From a checkpoint of a small image super-resolution model: trained on photos of plants and fungi (iNaturalist).
Rows from block 3 of a small image super-resolution model, named by matrix and row number. Rows with one number belong to one channel. Each number is 128 + 32 x the weight over its row's rms, rounded and kept within 0 to 255. All counts start at 0. Numbers have three digits each.
After each channel's rows are labels from the 100 images, of 14976, where the channel reaches its highest value: "responds to" is what is common among them. Only what is clearly more common there than usual is listed. The data: photos of plants and fungi (iNaturalist). In brackets: how many of the 100.
# convs0: first 3x3 conv (model.mid.1.convs.0.weight, 384x384x3x3, each kernel summed), inputs 165-219
# convs1: second 3x3 conv (model.mid.1.convs.1.weight, 384x384x3x3, transposed, each kernel summed), outputs 165-219

convs0.224:106119126106105126119134109168169175145092177115114123064180156132149110181084155118124195172145122098146147134128136116145148197146105138126123135150108107108176114
convs1.224:121151134130107120157064178163140066134135065176147189154135159135089144128126098149124123040112138155124138091094116149111079156094134125090136139146097144157162115
responds to: order Asterales (32); family: Asteraceae (32)

convs0.361:114136081116144167126124155088153172166085112115125108172120204167137075125118107126155152109153164149136130123139103066128168162108106105130090131144075121139103128
convs1.361:133095160104123127092121125110110150118111126128074082115144171150122161097135102108092117109135063165171132144133116131119164111092159151093162165177084199141081154
responds to: order Pinales (25); class Pinopsida (25)

convs0.148:107114111123093134130129116186112122103107184128062153246113128097124105126185123091142152125121145188126148118150109119148098157142190138138137118149132127122117114
convs1.148:163086135125096074111159062148104114142184147134135120143123129139143139098059156115183147136096121157167101120135158161132129130180124145123129092113107138098113141
responds to: order Caryophyllales (31); family: Cactaceae (29)

convs0.295:116149150111113106122123131162129193151131123154118130104066103087116129110154117165040150195170148118151099106110105122202157126128168126119105236180093135138110141
convs1.295:170121125156112169083178123155171185083142136159139109168120114199117105096096171080125131099150116198153154125081140158162121136161176147177093189115055123135100173
responds to: order Caryophyllales (28); family: Cactaceae (25)

convs0.307:061182139115096112115110120101175185199104109097190187096102077109133119046124109154147187157116206145119166152073115086132168203128136109135101124103129121155150147
convs1.307:114161107133111129145200154090107154136103156145173160164125120137158192115095131165119123128120149143142115129085132175107137184202123113123164071158072080179124124
responds to: class Polypodiopsida (37); text has "fern" (34); order Polypodiales (29)

convs0.32:155131085103134125144147089131059123116176086122140151122147217125129115115162118119148119130115107088151146142066052034096112141142138114127085110112099151104110193
convs1.32:090042137206113121159111158099098141107083183160114110143115173159145112100151174148129101177104150193118125125145125111093074090089136133166162105169027102142127148
responds to: class Polypodiopsida (26)

convs0.241:148116171145128127136119138190129170057180102101125071153159114136106148127144092125164168177094170123094183147175088152174120104123108130101160140128102090088178170
convs1.241:118131121137127092130142156117156164124143119139099201174164183194134117127103096153133130137100166072133085175172149178164098137159085139128134110163146138087134161
responds to: order Caryophyllales (31); family: Cactaceae (29)

convs0.324:119132117163144111128130102131134147121123095120120183149137160129149126088123152205202130137136168110076098113159138132148211188153105132142146115117104165138173156
convs1.324:087148145126123146155110107127164027135118162094105183091150142128169122109129128197104084081093118130123135195116168129041075104138164127166135108083139100158133143
responds to: class Polypodiopsida (36); text has "fern" (35); order Polypodiales (29)

convs0.67:143148144126117144125127135248222182184124115133139182154169088093115135178141124111139182113162167126111186116138107129220122221132148139141072158121154084139166179
convs1.67:152146161140142157134148080163160163114118118177118089114102103111098122098179177186105050105160161166103118193109126100154057140154129137173099127139113161120158171
responds to: order Asparagales (38); family: Asparagaceae (36); text has "yucca" (28)

convs0.188:118142156157117131128129155102148123197119090140129176152150050139143131131135147151105097149120107108136153108227139107206098144095085122132138126108139110105141079
convs1.188:141139116104145100104151096112093139084163113111057135150143086132142084142205087138155124181142140102191070129159205096142108119189103159150176160071131162157167181
responds to: order Asparagales (27); family: Asparagaceae (27); class: Liliopsida (27)

convs0.264:130121108131129116127126079120185097099213144119187077132140103091135191098160098112076151132129094108124115104102134163078065099137147120120129095108161125103124172
convs1.264:130107111150148066104179079083095172070116152102171102184162122172103072116177093067149198087109139131126102135153160159168116081156166105151094107134155128118132205
responds to: order Asterales (44); family: Asteraceae (44)

convs0.9:093097184094102159136129105161148103108098151132080170126085092126141094134159120155092072143115135166116121182159171150129173146137101143091137165102080088080181111
convs1.9:157136149107092150084120073090108121163150097197115173095113174042028111165131134162111070141109110124095118135119154109105158088136094120086121137082110090152153124
responds to: order Asparagales (33); class: Liliopsida (33); family: Asparagaceae (31)

convs0.265:111124136140108126123131089193164149136126110127126194133156134094120136127129136117117179162126122155112128109103117126120189193150089116123117178086111091098104092
convs1.265:162104108157128156151145135146189130116164090183146151184141136162112180151111114196131102092117181207128132154020091092098124143145088173125139158103082132145178135
responds to: class Liliopsida (28); order Asparagales (25)

convs0.55:129106121123127140116114141140101136144154158117104160255106119103155137123160133085145163118128114195118171114153103103139096136132164116189104123161134148114120143
convs1.55:117139087100103133151093130106116100099112119136118132127101110042107178127146172119160158127165112137125146106134082084126122113141129125158122119166156129121128111
responds to: order Caryophyllales (27); family: Cactaceae (25)

convs0.5:124144098131163115111125091119160133068137101102145216092147088142110093089122102108137158226092151130132141157129122142187157160131130116072118096108119127194139103
convs1.5:162167122063113114138123118177116094095153151151097189203175134120156143116112135156194138112120129058170159138104089123126083138153124130111116073139159180111149121
responds to: class: Liliopsida (35); order Asparagales (29); family: Asparagaceae (29)

convs0.119:129130091151101124114123123107095176181127091120116074161122115139146180088167054082152133117122108119123118142072071166131128078112094137082108128184109142143169141
convs1.119:161115119147170117110145126125118173123130153134115093140120194142110088183198144135141137142090111146116100172140153122110090098193148123177137137113167093080133153
responds to: family: Asteraceae (27)

convs0.112:177108125140147116118141104116057207109111097138082174083145205097139092098126121132137175123133098100066139070096103104088055140090130100106151159148112094140158152
convs1.112:145093119147122136118153093168079173157114139135098098090159183117155123098143115191105169075088096118174123107146130118066171145076198082131160098126103125138186138
responds to: order Pinales (26); class Pinopsida (26)

convs0.371:124155143127136094130115153168166147115221117120122122075157116112131166080117096149097079181129105133160101124148110149140112125146185078148121174131136109099108111
convs1.371:091136095139145094067124100085168187107147135096103164145140131120095140169186176091147135151079134089153139151098120096140096038189079116140052142051155186177137103
responds to: class Liliopsida (26)

convs0.271:113122138112134128108115150170154075088117127121120101115119098112066093116145172181103090122108109152127172151121148165107174103143109129157111129097114079131188146
convs1.271:129085129131130141106152160173107087166137100165123167131089167120112112147136121178112070152098131175142177131055095089044117183138101097149107164107160152146145115
responds to: family: Asteraceae (34); order Asparagales (29); family: Asparagaceae (27)

convs0.255:111144105126101123107121129082156091108149075118161133093128092147161141094158107125139170177164123112158068106127142147167119098105092110132084150148150136145108112
convs1.255:112200075115176087088154074137121185136169164128157138190127110138115120107137111084191227143155181140151131144132136141160166124175099139143095131109154158138086164
responds to: order Asterales (40); family: Asteraceae (40)

convs0.166:113118145104113184127145101106136088123081173125137187113087124112104081209118123070074111109153063103151140088112134074119147185135102122084126137146139138114177144
convs1.166:077123095131106100105177029083119139157057151090139133109188142097146079148150107120161130109070185157135144117168110105158178104085128110148121134133114096140137124
responds to: order Asterales (41); family: Asteraceae (41)

convs0.267:182156128110092162141146158147096149145162155140175094130095171106101091131133135104173145111122187129167109128159102103151190114189177113128098150199103146072086125
convs1.267:097032138150127111164116081157127094204138097150115092126123101140140161172091084117084146157144123166118145114138079142154111142128154163126159151148166139079107189
responds to: class Polypodiopsida (26)

convs0.291:119104097102050129143138113087178114165082111125149089089139114118147069115130172099142141106133142166118121179085112113127115072136145138115156095109173076103106127
convs1.291:107148152147106166078066079140103072158158144138089127107111126146167097172137108078067144139112126129047141168181153111156134170053128105160159135149115137166104157
responds to: class Liliopsida (30); family: Asteraceae (27)

convs0.221:129131134092104100123127162117053097158060122134108145101123182124092139065159077141123158127132138151204141114128135120161129152134136108122136160137105105150120119
convs1.221:153115086145167112101167088128127066161103099147133135231174136153141113102144128096111069137085120137149091153089111137094150126077099158185098072094043154148154097
responds to: class: Liliopsida (35); order Asparagales (27); family: Asparagaceae (26)

convs0.85:161124113168131124144138122083101204136147091121101140119140109142144109147130147131195093081103128119136138148163099124131226180147120118161137112095100133074182106
convs1.85:123123147071130142112108083155127063140126153164110130114144082132140129097086118123079117068139143145128100156099158094117125127111176110138144147166089169122114097
responds to: class Liliopsida (25)

convs0.229:131129119089122083127134111148124099093152136130089164124128099112129119182109143107111123131118106118111138072130123109124103101143157115140126087101131132152147141
convs1.229:105132134124138179082160113163111162143085071147124126142170136180169141141198116114098084164123145118191163196119125121051078154164113096172019112132113172188147133
responds to: order Asparagales (41); family: Asparagaceae (41); text has "yucca" (31)

convs0.91:132111134155146107126112159176089125197118088142163191068123077080103174185120075189150089105120142134135132106129117132104180206111188107102172117159124135146165187
convs1.91:143093139165136095155163138173166179139106118101152210106120022103156123155135129213192133109109135164116148134110122128083104147154125108132151142139130108147123093
responds to: class Polypodiopsida (30); text has "fern" (26); order Polypodiales (25)