config.yaml
crop_scale_min: 0.7
horizontal_flip: true
rotation_deg: 5
init: "torch_default"
beta2: 0.95
shampoo_beta: 0.95
eps: 1e-08
adamw_lr_other_params: 0.0019
steps: 24000
decay_fraction: 0.2
warmup_steps: 480
weight_decay: 0.1
Rows from block 3 of a small image super-resolution model, named by matrix and row number. Rows with one number belong to one channel. Each number is 128 + 32 x the weight over its row's rms, rounded and kept within 0 to 255. All counts start at 0. Numbers have three digits each.
After each channel's rows are labels from the 100 images, of 14976, where the channel reaches its highest value: "strongest on" is what is common among them; "colour at peak" is the nearest of a few named colours to the mean colour under the peak. Only what is clearly more common there than usual is listed. The data: photos of plants and fungi (iNaturalist). In brackets: how many of the 100.
# convs0: first 3x3 conv (model.mid.1.convs.0.weight, 384x384x3x3, each kernel summed), inputs 220-274
# convs1: second 3x3 conv (model.mid.1.convs.1.weight, 384x384x3x3, transposed, each kernel summed), outputs 220-274

convs0.302:161155137137117091152118114082144141191127168141174161130094171078139115085058128097120095208145105046129107134144177122097115090158107125125125100092094148145103091
convs1.302:127119168131121165147118139103121175169164128148102120142143132133122126141145063144109085157107108081131165151112092167107197114144113128172093164173043146089123119
strongest on: class Polypodiopsida (27)
colour at peak: grey (75)

convs0.348:126155108085180127208119152177025105129113195116103103081105117076144146114111114162166199124092106146092115121132127156081086131114129119148120120187152155114121075
convs1.348:126188121097151105181110159109135064155103126117129100112108148031124210151163102151163151113137151141105124108157104083124128080085126144162114147097124178144125052
strongest on: class Polypodiopsida (58); text has "fern" (50); order Polypodiales (46)
colour at peak: grey (75)

convs0.103:125166117125206120119123127114113118119145129119129136148122185113236119112144136145141142119137145154112127144150136103098231117212120169131169126117163123134117135
convs1.103:107139125116093105097156114095109138108156146109139121007066117099179139133131169141114105126117114108125141202082140155127102096172114109117103117096144147148158121
strongest on: order Caryophyllales (28); family: Cactaceae (26)
colour at peak: grey (76)

convs0.377:175118150102137078155080054106095186127141168126139177125076108118190145154107103078129131115123171117149116169122125159160100138094116144099173114175092121091105079
convs1.377:112125179085179203141085123094081130139096102154112147102165174137169217141098138105137081133134186111098111107178086105160111214144152158071019230153142198145124118
strongest on: order Caryophyllales (25)
colour at peak: grey (82)

convs0.217:154128143100164150148143125110090128124177155080141176112130158098134099107076133130150088161091121169129131150100190075092132181152163027092113188131125144117072117
convs1.217:116088094136151140138093151129107128141088156121140167157095049181134107094086127146130148131073122048111147115105155115169172116100140098134090147032063153154098180
strongest on: order Asterales (35); family: Asteraceae (34)
colour at peak: pink (28)

convs0.209:131124111120230140133127098095132135131151119156119126150114167113255136124099143094136156094122126120106117133125094137133169132187134167101191100133179156136106126
convs1.209:131106133140114143117160101117113116127186131132150153075067112134170177140120160144132049053114128120133154164060148145126145151166132110042103124099171123159137105
strongest on: order Caryophyllales (28); family: Cactaceae (26)
colour at peak: grey (86)

convs0.328:147150122123139124187115106092140120121150098123114142181113195123126161137081108083132109184176119127100105162173114121126160121144110149163071115182091170123125076
convs1.328:105123168113136108117134148035139151148180110128075187170135188176064103111146126160080061140136146135165137148093098106143062164116130118118109152151138137066124106
strongest on: class Polypodiopsida (29)
colour at peak: grey (80)

convs0.304:099082112141109114121090192154105135125108146120058118101172089084114124091102107173165176148091084116102112101137160159142112117104160112217114124101139131132113116
convs1.304:145092104089107137068129129164134081133138151085155129136138117136158145110067107141191132156083147078156194100126154127145080064118158108205086136158136094171107130
strongest on: order Pinales (26); class Pinopsida (26)
colour at peak: brown (61)