A small image super-resolution model, trained from scratch: 8.7M parameters, 22605 training examples.
Rows from block 3 of a small image super-resolution model, named by matrix and row number. Rows with one number belong to one channel. Each number is 500 + 25 x the weight over its row's rms, rounded and kept within 0 to 999. All counts start at 0. Numbers have three digits each.
After each channel's rows are labels from the 100 images, of 14976, where the channel reaches its highest value: "strongest on" is what is common among them. Only what is clearly more common there than usual is listed. The data: photos of plants and fungi (iNaturalist). In brackets: how many of the 100, against the usual share in percent.
# convs0: first 3x3 conv (model.mid.1.convs.0.weight, 384x384x3x3, each kernel summed), inputs 0-54
# convs1: second 3x3 conv (model.mid.1.convs.1.weight, 384x384x3x3, transposed, each kernel summed), outputs 0-54

convs0.224:478483514499525495561494530548454491508531531507434522500529503525481516506543473507496496461536501515493503529491530500483488484509532485490555487551495529461521499
convs1.224:537543494500491470462495510508479548485481481492521501531487539502523510481471483449509505515481511497483498486509510484494476468501533529447526494494489510507493514
strongest on: order Asterales (32 vs 11.2); family: Asteraceae (32 vs 10.9)

convs0.198:491515511541520501506497487525514465506519483514561481506524512509471530470493494483474506506506559522518483494480509462487488491503545487557464524481551568457478596
convs1.198:481520491529461514476490522505467524541490514526492512467506488504521477454495512482544516421478462501512490494520489521487514520483478448498479511500475519513505467
strongest on: class Liliopsida (27 vs 9.4)

convs0.42:489472500529509506493515501501540495476502496490454485518488519460498462527503508517435495501509515495490485491522489466536456506491498492562474503511456489527420486
convs1.42:459505523483486474522526486494513470482519522478520502494512508500520481502446451530488490522461514501519524496550470533482470483508515497496501509486524473501516462
strongest on: order Asparagales (33 vs 4.4); family: Asparagaceae (33 vs 2.5); text has "yucca" (26 vs 0.9)

convs0.293:511472503511491510510522527473503492523484501491456496514462485502482473470543510517476504503474495495498483483457479453539493522519504505544510482475504481476514527
convs1.293:530493522532538552527531540486506515556496543526443500496502497476521468480486515515488542484524498505519452502513483520475500494526504454497503492511513489493492495
strongest on: class Liliopsida (25 vs 9.4)

convs0.97:480475510503523544518510520532492436487485462513473506460520486482501450542515486502464498507487472497533446507450496506495524463520488482511488466474499498489527524
convs1.97:540490496449538534536467498507523535487558523471478521516490491490524488474511482539531527479481517536508521528490509524503496489494513487515454517518508469524493480
strongest on: class: Liliopsida (26 vs 9.4); order Asparagales (25 vs 4.4); family: Asparagaceae (25 vs 2.5)

convs0.257:468495507482498491501482558500503511524472606496560513549510492515490471517503593497522499506506502556527458515487474479475497480539484538483517489529492506527483490
convs1.257:508466463483488526506525498507512466513507497486530463452518501546505481480507460474468451503419501473485444481531512502529540479479557519464439423506495484490507454
strongest on: order Caryophyllales (29 vs 7.7); family: Cactaceae (27 vs 3.3)

convs0.291:484441520491464469456483486492507507490469480507486507501501464503504511502475505501489501484524522496543496516532505477512494451463504469562454502526523483469526519
convs1.291:449500493518520499509511482493499484528534513521530471475495456453501487576508510478507525488550513470498517553528508496504499498494484469477486505526503464489488487
strongest on: class Liliopsida (30 vs 9.4); family: Asteraceae (27 vs 10.9)

convs0.148:494506493492510489495530490500473485511480566492518503506511500525484484498499641512525494519501513495492494499480479450500507498478489505501491491501495506533494492
convs1.148:516492495481507485512506507484529508489497500484498503503506523489526501467491483523482518523722531488523518500500516462517491457510502521514502456494504533519493489
strongest on: order Caryophyllales (31 vs 7.7); family: Cactaceae (29 vs 3.3)

convs0.150:504501488493490527514504501469501503496483586518498541515488487517479471504483535498503498500517492531514463517500486480475497462515467492505483501509522516528493492
convs1.150:496545489493511551493531479497507506493486540492495496480498511476475488514534430539468496533410505484497491480515488525488481467488536547486485449507479508468504492
strongest on: order Caryophyllales (29 vs 7.7); family: Cactaceae (27 vs 3.3)

convs0.74:520519517508522464506465520496527477505507476497500494500500456505495514534538520503469501505496484522500470496512527482491538509546495464499511544477473495458497497
convs1.74:523507463486524526483495553482510540500502514510498516478527490456494554481484472471498505514515510509535474483487467532504485501533487495444530480523491525485509447
strongest on: order Caryophyllales (25 vs 7.7)

convs0.9:490481462467506507512539498490468491466497473466387515474478521477516492446498512534499497461499510489480461486491464496463526498507524522502488492504509452505473460
convs1.9:541473530495510494518482465511470523517482499446490486543493537497453504500524506494488489510535479524489545521545482503493516506546519510539554507506474450470493521
strongest on: order Asparagales (33 vs 4.4); class: Liliopsida (33 vs 9.4); family: Asparagaceae (31 vs 2.5)

convs0.133:502500510464493503521529510502480491493511589494509574508493502526508494509489567496519492477536498529515508474493511500498496477497488490502459480485494499495502485
convs1.133:521482497513509584489506482505496498491465527495525450491484500542483484499523502496528521527584501481513506495483524485475473507524517506501555468523485467527518477
strongest on: order Caryophyllales (25 vs 7.7)

convs0.4:509462515462490475473546522461490494505456487472530488485529464510494509542510497486478475486461490481503467516493506477469509507476542490534484478525531510503508462
convs1.4:507499487525544506461501530526476510537521535482506551487505461457517492498497491521496542505445465540501492442559492470548499498492502480509468466482554514542504492
strongest on: class: Liliopsida (31 vs 9.4); order Asparagales (29 vs 4.4); family: Asparagaceae (29 vs 2.5)

convs0.55:499524483501515493495529503484483529510477569505511530510476481553466495511520609492487490495510493520499502515496512469504492494480504487496513480505507494516486500
convs1.55:494471507499490489482497463504514501487535449481478483516486500511505481518506519507490514520681532499500530508490496405521491481508470496503485538499522518490488496
strongest on: order Caryophyllales (27 vs 7.7); family: Cactaceae (25 vs 3.3)

convs0.267:463492494515517512480442497511528499526511519476486549483507469488502541505495500499496483462522536473545510497457514529496499506488494495480482489521488484517481506
convs1.267:468502497492535470512530535510508506495512513516432516546523485486518502520536557526449524529493520543516511471511502521466517482491508472504500523431477504493499463
strongest on: class Polypodiopsida (26 vs 4.2)

convs0.199:464467514512505454490526478490504491481552481489519492525458510508504568464495508488495501493519489501500533511489503493533534499520514510523497553497498513490534489
convs1.199:523527500458530545487475496452502530528485518481485466477520540453545494492519535489492439497485511484499517472544504491466504515517456496430445498493506476511507544
strongest on: class Polypodiopsida (50 vs 4.2); text has "fern" (44 vs 3); order Polypodiales (39 vs 3.2)

convs0.285:508452486465483509518536535500485472498526446505492530533468493555502500495471455497445491471572471511492462474506542488510507534490522498516468489454513464532485488
convs1.285:533490507500496486515500491483492511514506475484491488512490539483492502500505505507495528515684539474514530507499486478493472460484494499492493479496503492523530514
strongest on: order Caryophyllales (26 vs 7.7)

convs0.39:500537520507493523538501486576514545438530513504471509470497480471514489529534474508494486476501533514468458481538497484518511497505482506478503506451473502515529502
convs1.39:476532469505515508524517500445504512486488505497486510486531507459519494500534488531494487482535490487469499513497503540472484424501489481463574499509475524511500494
strongest on: class Polypodiopsida (26 vs 4.2)

convs0.95:517498486550489493496485479528493512509518494520506516502484488492498498508513487513528497440517472534481566511486504478465496484517502498518478554529484489522473501
convs1.95:430466482535472532498440499523495483507526486515457500514482478468491490511494529486536509497418508492480535493474489507471476485536475497442496525493492484522532485
strongest on: class: Liliopsida (32 vs 9.4); order Asparagales (28 vs 4.4); family: Asparagaceae (28 vs 2.5)

convs0.362:527465491496508453504496528534506486483466510463482500545518468478535518532439523488498502497472483516483513508512461497531434486507504521507441500491491529499517488
convs1.362:488509521504484519478468560560494513508495496483481503524510555487518510498476463510503514555455501496538526481507504527488474475542506475527488515552514514498458512
strongest on: order Asparagales (35 vs 4.4); family: Asparagaceae (35 vs 2.5); text has "yucca" (29 vs 0.9)

convs0.202:569493492507470468495492522474478500503484533484504496530527517543506518484532562513514487500498486535453502478538561505521499488486525485575507494477481482507489491
convs1.202:517504455503522496543530511497520503494470521503467486486497475506478505478512478518511513505501499500520511509521507526497520482515537531503513431475489500536492504
strongest on: order Caryophyllales (28 vs 7.7); family: Cactaceae (26 vs 3.3)

convs0.93:528466516491504518536475551468528478502552473487507473443527463507469495495449478475487508492514448499487508475493524537497536475522498465518476484483502472488513520
convs1.93:526499507487510507531505497526532541524484564528483541495498459502506504505500515480497456523504495501515518475448487526391508522512503490453500501472501485500496483
strongest on: class Polypodiopsida (32 vs 4.2); text has "fern" (28 vs 3); order Polypodiales (27 vs 3.2)

convs0.103:479505511490483520479526474495496486509467546504496575522497482560506484500492590493498474485531485542494519501507515475475497492486520491507510506496481506490477491
convs1.103:483512483505517545518498500489488479484498456523479526506490520527507479539532493519524535540672516469502542498479483458522488501486485484537527540496517504530503499
strongest on: order Caryophyllales (28 vs 7.7); family: Cactaceae (26 vs 3.3)

convs0.125:484495505498507502509530509491499479513497545487504557525482487558504492497508587491472480478541468537497495482501526473493489489509519481498513502495493490503494489
convs1.125:477490519502517498509502482501481501500519449487483499505487533496508476525527528509514520516673521480507543507487470433528483492506469486517494565499523486492498526
strongest on: order Caryophyllales (30 vs 7.7); family: Cactaceae (28 vs 3.3)

convs0.96:487513487505490475558511496518549489496465471513549495482519515498508482514491504501501501514540467485514472459498478511502469530520464516513459514495471523476483497
convs1.96:526446528439461518480495530460504481502492506531491512525486507455466482485494486543530501526508516492483495496518492513478490516517486494484467476505498514498481469
strongest on: class Polypodiopsida (37 vs 4.2); text has "fern" (33 vs 3); order Polypodiales (31 vs 3.2)

convs0.68:498501496516494469495472484510477523495463535514471520507495454478504495497523544523493490491498494528484508535558529492527540522514442509476505489504530444450523505
convs1.68:474536501522455498464472489440518498489515494477522488502521533438532501457478493506468474499503505463515504496510492537444476512526459472482488514504452488488498506
strongest on: order Caryophyllales (29 vs 7.7); family: Cactaceae (27 vs 3.3)

convs0.3:500467491483565522462515519500467501494502511497537481503503512521493475493506504486469494494466498514506473455508509508516500461484489463463522497485489492514548484
convs1.3:499504490484549505503478502470509525514496541522519490482483509496530461509533469456458480470466485518501445474497514448440506489504485441464521561503486519522485495
strongest on: class Polypodiopsida (52 vs 4.2); text has "fern" (46 vs 3); order Polypodiales (43 vs 3.2)

convs0.264:480501481528500502556507496516485484497477506502519506492485508478475479525533479512501501498543502454474503526508519471502498489524487470525459509513483465509456485
convs1.264:440478473500507528501496540509544513501498543516508516536514452468467506495477509477536503505491521472494513523510502505487478495491487533486518492489500504497498459
strongest on: order Asterales (44 vs 11.2); family: Asteraceae (44 vs 10.9)

convs0.128:461466514471463495550462505508487503515446516499466517548504518506486564469474491505477494499471483477513484472486441488500500489491489520533487517490514462486501488
convs1.128:547511520533493515462499485505478522491553515504472496551502502452497520473448489540504517509517528495539476480496472512520505514522484506543492485572519507531464536
strongest on: class Liliopsida (30 vs 9.4)

convs0.371:493519519513498514501480521437529474490494465500476465492485463476499476516481476497475488506550501475474472536433469512501501517478507476500496470495453476470505454
convs1.371:521495501505491520472489473525556499491529479489482513501508506476492483479507530449510500488499520516507494454487455508495485533509481492491514505522445511528506452
strongest on: class Liliopsida (26 vs 9.4)

convs0.373:464481514495494501542488586475513495505506476504477507496484521523472495554515501497497486506460460497481497462491526499538498457504491482599480515513491483526503506
convs1.373:483497508515523510507495482489504503520515560496470528459518519483541507468496506520488503492506521465519503499527492496504493497536474469509492502529476504493514563
strongest on: order Asparagales (38 vs 4.4); family: Asparagaceae (37 vs 2.5); text has "yucca" (33 vs 0.9)

convs0.189:470503497492482518477507470418503466537480521460531488504474485497489494527455512499483485494520505509521578484493491465486545520511535528463513479490470516537547531
convs1.189:549462527445480516504498496488467492518525498504508522513499482520517481540523454470503448533506496486539535489471524484536498485539472526503465529501474477540528534
strongest on: order Caryophyllales (25 vs 7.7); family: Cactaceae (25 vs 3.3)

convs0.305:523565516492480523488511553486463483497507468512494462536490535512501517459534494506504507518523508527502501506507500493531507499480466527570484505499499504466495501
convs1.305:457507472548527498502529494513472499519490531519474555479508463474507500474505514495511532472484524499521483508510523496492466481499536494455503486474499482464517497
strongest on: class Liliopsida (27 vs 9.4)

convs0.351:498492507499528443480544514502497508480462521502507446473500479532489492532511552482504490496479517491511496478456481468477529516491512516477479496508501507557494501
convs1.351:499499445472538528470523478489544481457507526518493507521526464500497498459478476504482487484448499534490484492482468490479509494510531534469534486514435528490473490
strongest on: order Caryophyllales (25 vs 7.7)

convs0.195:477477502493474498532495517522473513499488482485536484501461485476499481531476488518515496487509496514554500495499451503466474488455519485490500508500519499506476555
convs1.195:499501493484513487520484487468514446479507462476481526483488475556508459512485484530502512488421504481482542493524491486451464519498535518496490508458518492530496503
strongest on: class Polypodiopsida (27 vs 4.2)

convs0.8:493501504491541503519481506505504514497565494518535503556468520513538514492493506495539488488507549520491555480497506543475478493522494545503558538507523553521501499
convs1.8:516502476517522460502478511524497542514485500466529502503474514477528514514487511507496484557489513486507470478507478494493512497513498452489505503507506482505498486
strongest on: class Polypodiopsida (33 vs 4.2); text has "fern" (30 vs 3)

convs0.91:510528490499509523491491527520492455489440485490516491519476463502523483490460491482479500482468494505528491513463498510466484511465479480478488494527479495513517514
convs1.91:472517545517505535455503562471504492516477508538471517513536547466491523492501511534506513472529469526483498516503511488469460496497450480476502542493483524505481507
strongest on: class Polypodiopsida (30 vs 4.2); text has "fern" (26 vs 3); order Polypodiales (25 vs 3.2)

convs0.246:507498499555490493445534440481520533499445454431486497496496506479504517520530503482504487459490545524490518511508489496502541484499499489483509508471509460521493505
convs1.246:552494515517500485557463499458442507461510501456479517503521478514503467515478465496494492458476491472505457478489522539551469496508504482489473449509447489483549481
strongest on: order Caryophyllales (42 vs 7.7); family: Cactaceae (39 vs 3.3); text has "cactus" (27 vs 2)

convs0.314:519548503539518544554509466537498499467543471488472491530512541496502519512489509502526515524546491471523521454493483541528516523531472472485478501472509518448498525
convs1.314:474507471464491516479541511492513501490504559513486501522538449485498513501501492508551514529459519451504450527497511539472521453514535494485519485490480514540502499
strongest on: order Caryophyllales (27 vs 7.7); family: Cactaceae (25 vs 3.3)

convs0.17:494483522531514488505479540490556504500499491522484533511507514516520506564521516490484479532446555525493482473497545486494519488471497482494536493482528493507527513
convs1.17:513480482508510516457501537492520543519545538497485472514440465471534507501521501487531530520527492492513516480503518496563525492524461476470525507518529488508525489
strongest on: class Polypodiopsida (27 vs 4.2)

convs0.334:489534509481506502514480481485496488453528491523508480443487452475525492492513526495474488511474456461507531489499557505532541527486468495490520468479492527568502494
convs1.334:568481488493532511520514509477511515503499476503520537497499458543476530499516516461518507530511507503540480489507445463437459504486495476498504504500494521492460481
strongest on: order Caryophyllales (27 vs 7.7); family: Cactaceae (25 vs 3.3)

convs0.88:501539473493496486498493467479507500456470490502485472536490497471491474517529521482487499479502493509482521561465468489490501482500521522495473532534460523511478479
convs1.88:498509490478446534530453428503476463502498475449556509511493488460495469526465519446495482513472523511487504462497472508493492487523495497473500511481484506507523499
strongest on: order Asparagales (35 vs 4.4); family: Asparagaceae (35 vs 2.5); text has "yucca" (27 vs 0.9)

convs0.358:508520510495483483528480551509502471537487492516500492505537482476502456514526464493465493519437486505503472460489494534538542468467474456557496519516500478507460496
convs1.358:518458481471512488522506522502511506527501525522460510513508505505480528470483509522502479491510451495504507484489481508536536464454523475481503489512498486483473514
strongest on: order Pinales (29 vs 2.8); class Pinopsida (29 vs 2.8); family: Pinaceae (26 vs 1.9)

convs0.239:473498518492471513494501513483476492509507522491471502503529505519474514510506626501494478498501519532525483463507500478535507455494483463498496505468513502540497499
convs1.239:536521477515501463511544506504526508511459555501506505496511492492466530456496453553497510494627497479511500497518502510485497472510503527494540427460489508521505510
strongest on: order Caryophyllales (29 vs 7.7); family: Cactaceae (27 vs 3.3)

convs0.107:505479512484546475489543486489491483466497481527497422468524491541508486483475534498462497521540471468479488464480513485487499516513522486467514499519499514539512505
convs1.107:487511506486541493464547546506499530480541482455461535542513447494479511464536517501473497526656532500567542504460495460496483511498540539526504506550514497501512507
strongest on: order Caryophyllales (27 vs 7.7); family: Cactaceae (25 vs 3.3)

convs0.49:540557509515488518512501484499498527470508519512429498504527470493499492476524500482508509497496509502525487483547483484474463488497478501513512513488490506515532482
convs1.49:512502468456507499475564521487499491508511538478429508540556452478526470506512501473517538533477532489539487518468494511482498501502507515479477516493476495469529531
strongest on: class Liliopsida (27 vs 9.4)

convs0.44:483519525510539507484487495496486489503504472491507493474472475528479500484518501519485476469481504500490502483521495486498511498542482501482555508539483469506514493
convs1.44:491485523493488464533457519513505484517465508492525508498522513535488498517525510464466494542494473495507545551452503522474496472507501516505520520520488457485515492
strongest on: order Caryophyllales (37 vs 7.7); family: Cactaceae (33 vs 3.3); text has "cactus" (26 vs 2)

convs0.7:528540487489493451442479471519490495499503466500511469485518471511497527475492523513489511437491505464491484485499522528524498466507462541499467486481477498467479541
convs1.7:468519537496500554483496508506502511520523502486507515519530442482516517523501515495480516528475496476504479502525539531466495533474536479429508509470483500519478508
strongest on: order Asterales (34 vs 11.2); family: Asteraceae (34 vs 10.9)

convs0.333:546479508485524487459529545499498490519522469517532490480487451504522529472505543493469491531472491541514519492572485512551543475466509476493518476466514457456488485
convs1.333:513528461513493490523519494481514460553499523524516511513534541493496485497496491503475521484555472532495454516501543518501479516542468514496483490473510509515475508
strongest on: order Caryophyllales (25 vs 7.7)

convs0.324:530458502514530451494505520482498488493507536492474516472483446494513509500504510471511485502507509499512505522541523508531550511505540525524522483515497502502539470
convs1.324:532488515483447503508502519504495504545496519505516477493513522489502514484518502503478478457480495506497438470512505504470529475475501514419499492505485529496510537
strongest on: class Polypodiopsida (36 vs 4.2); text has "fern" (35 vs 3); order Polypodiales (29 vs 3.2)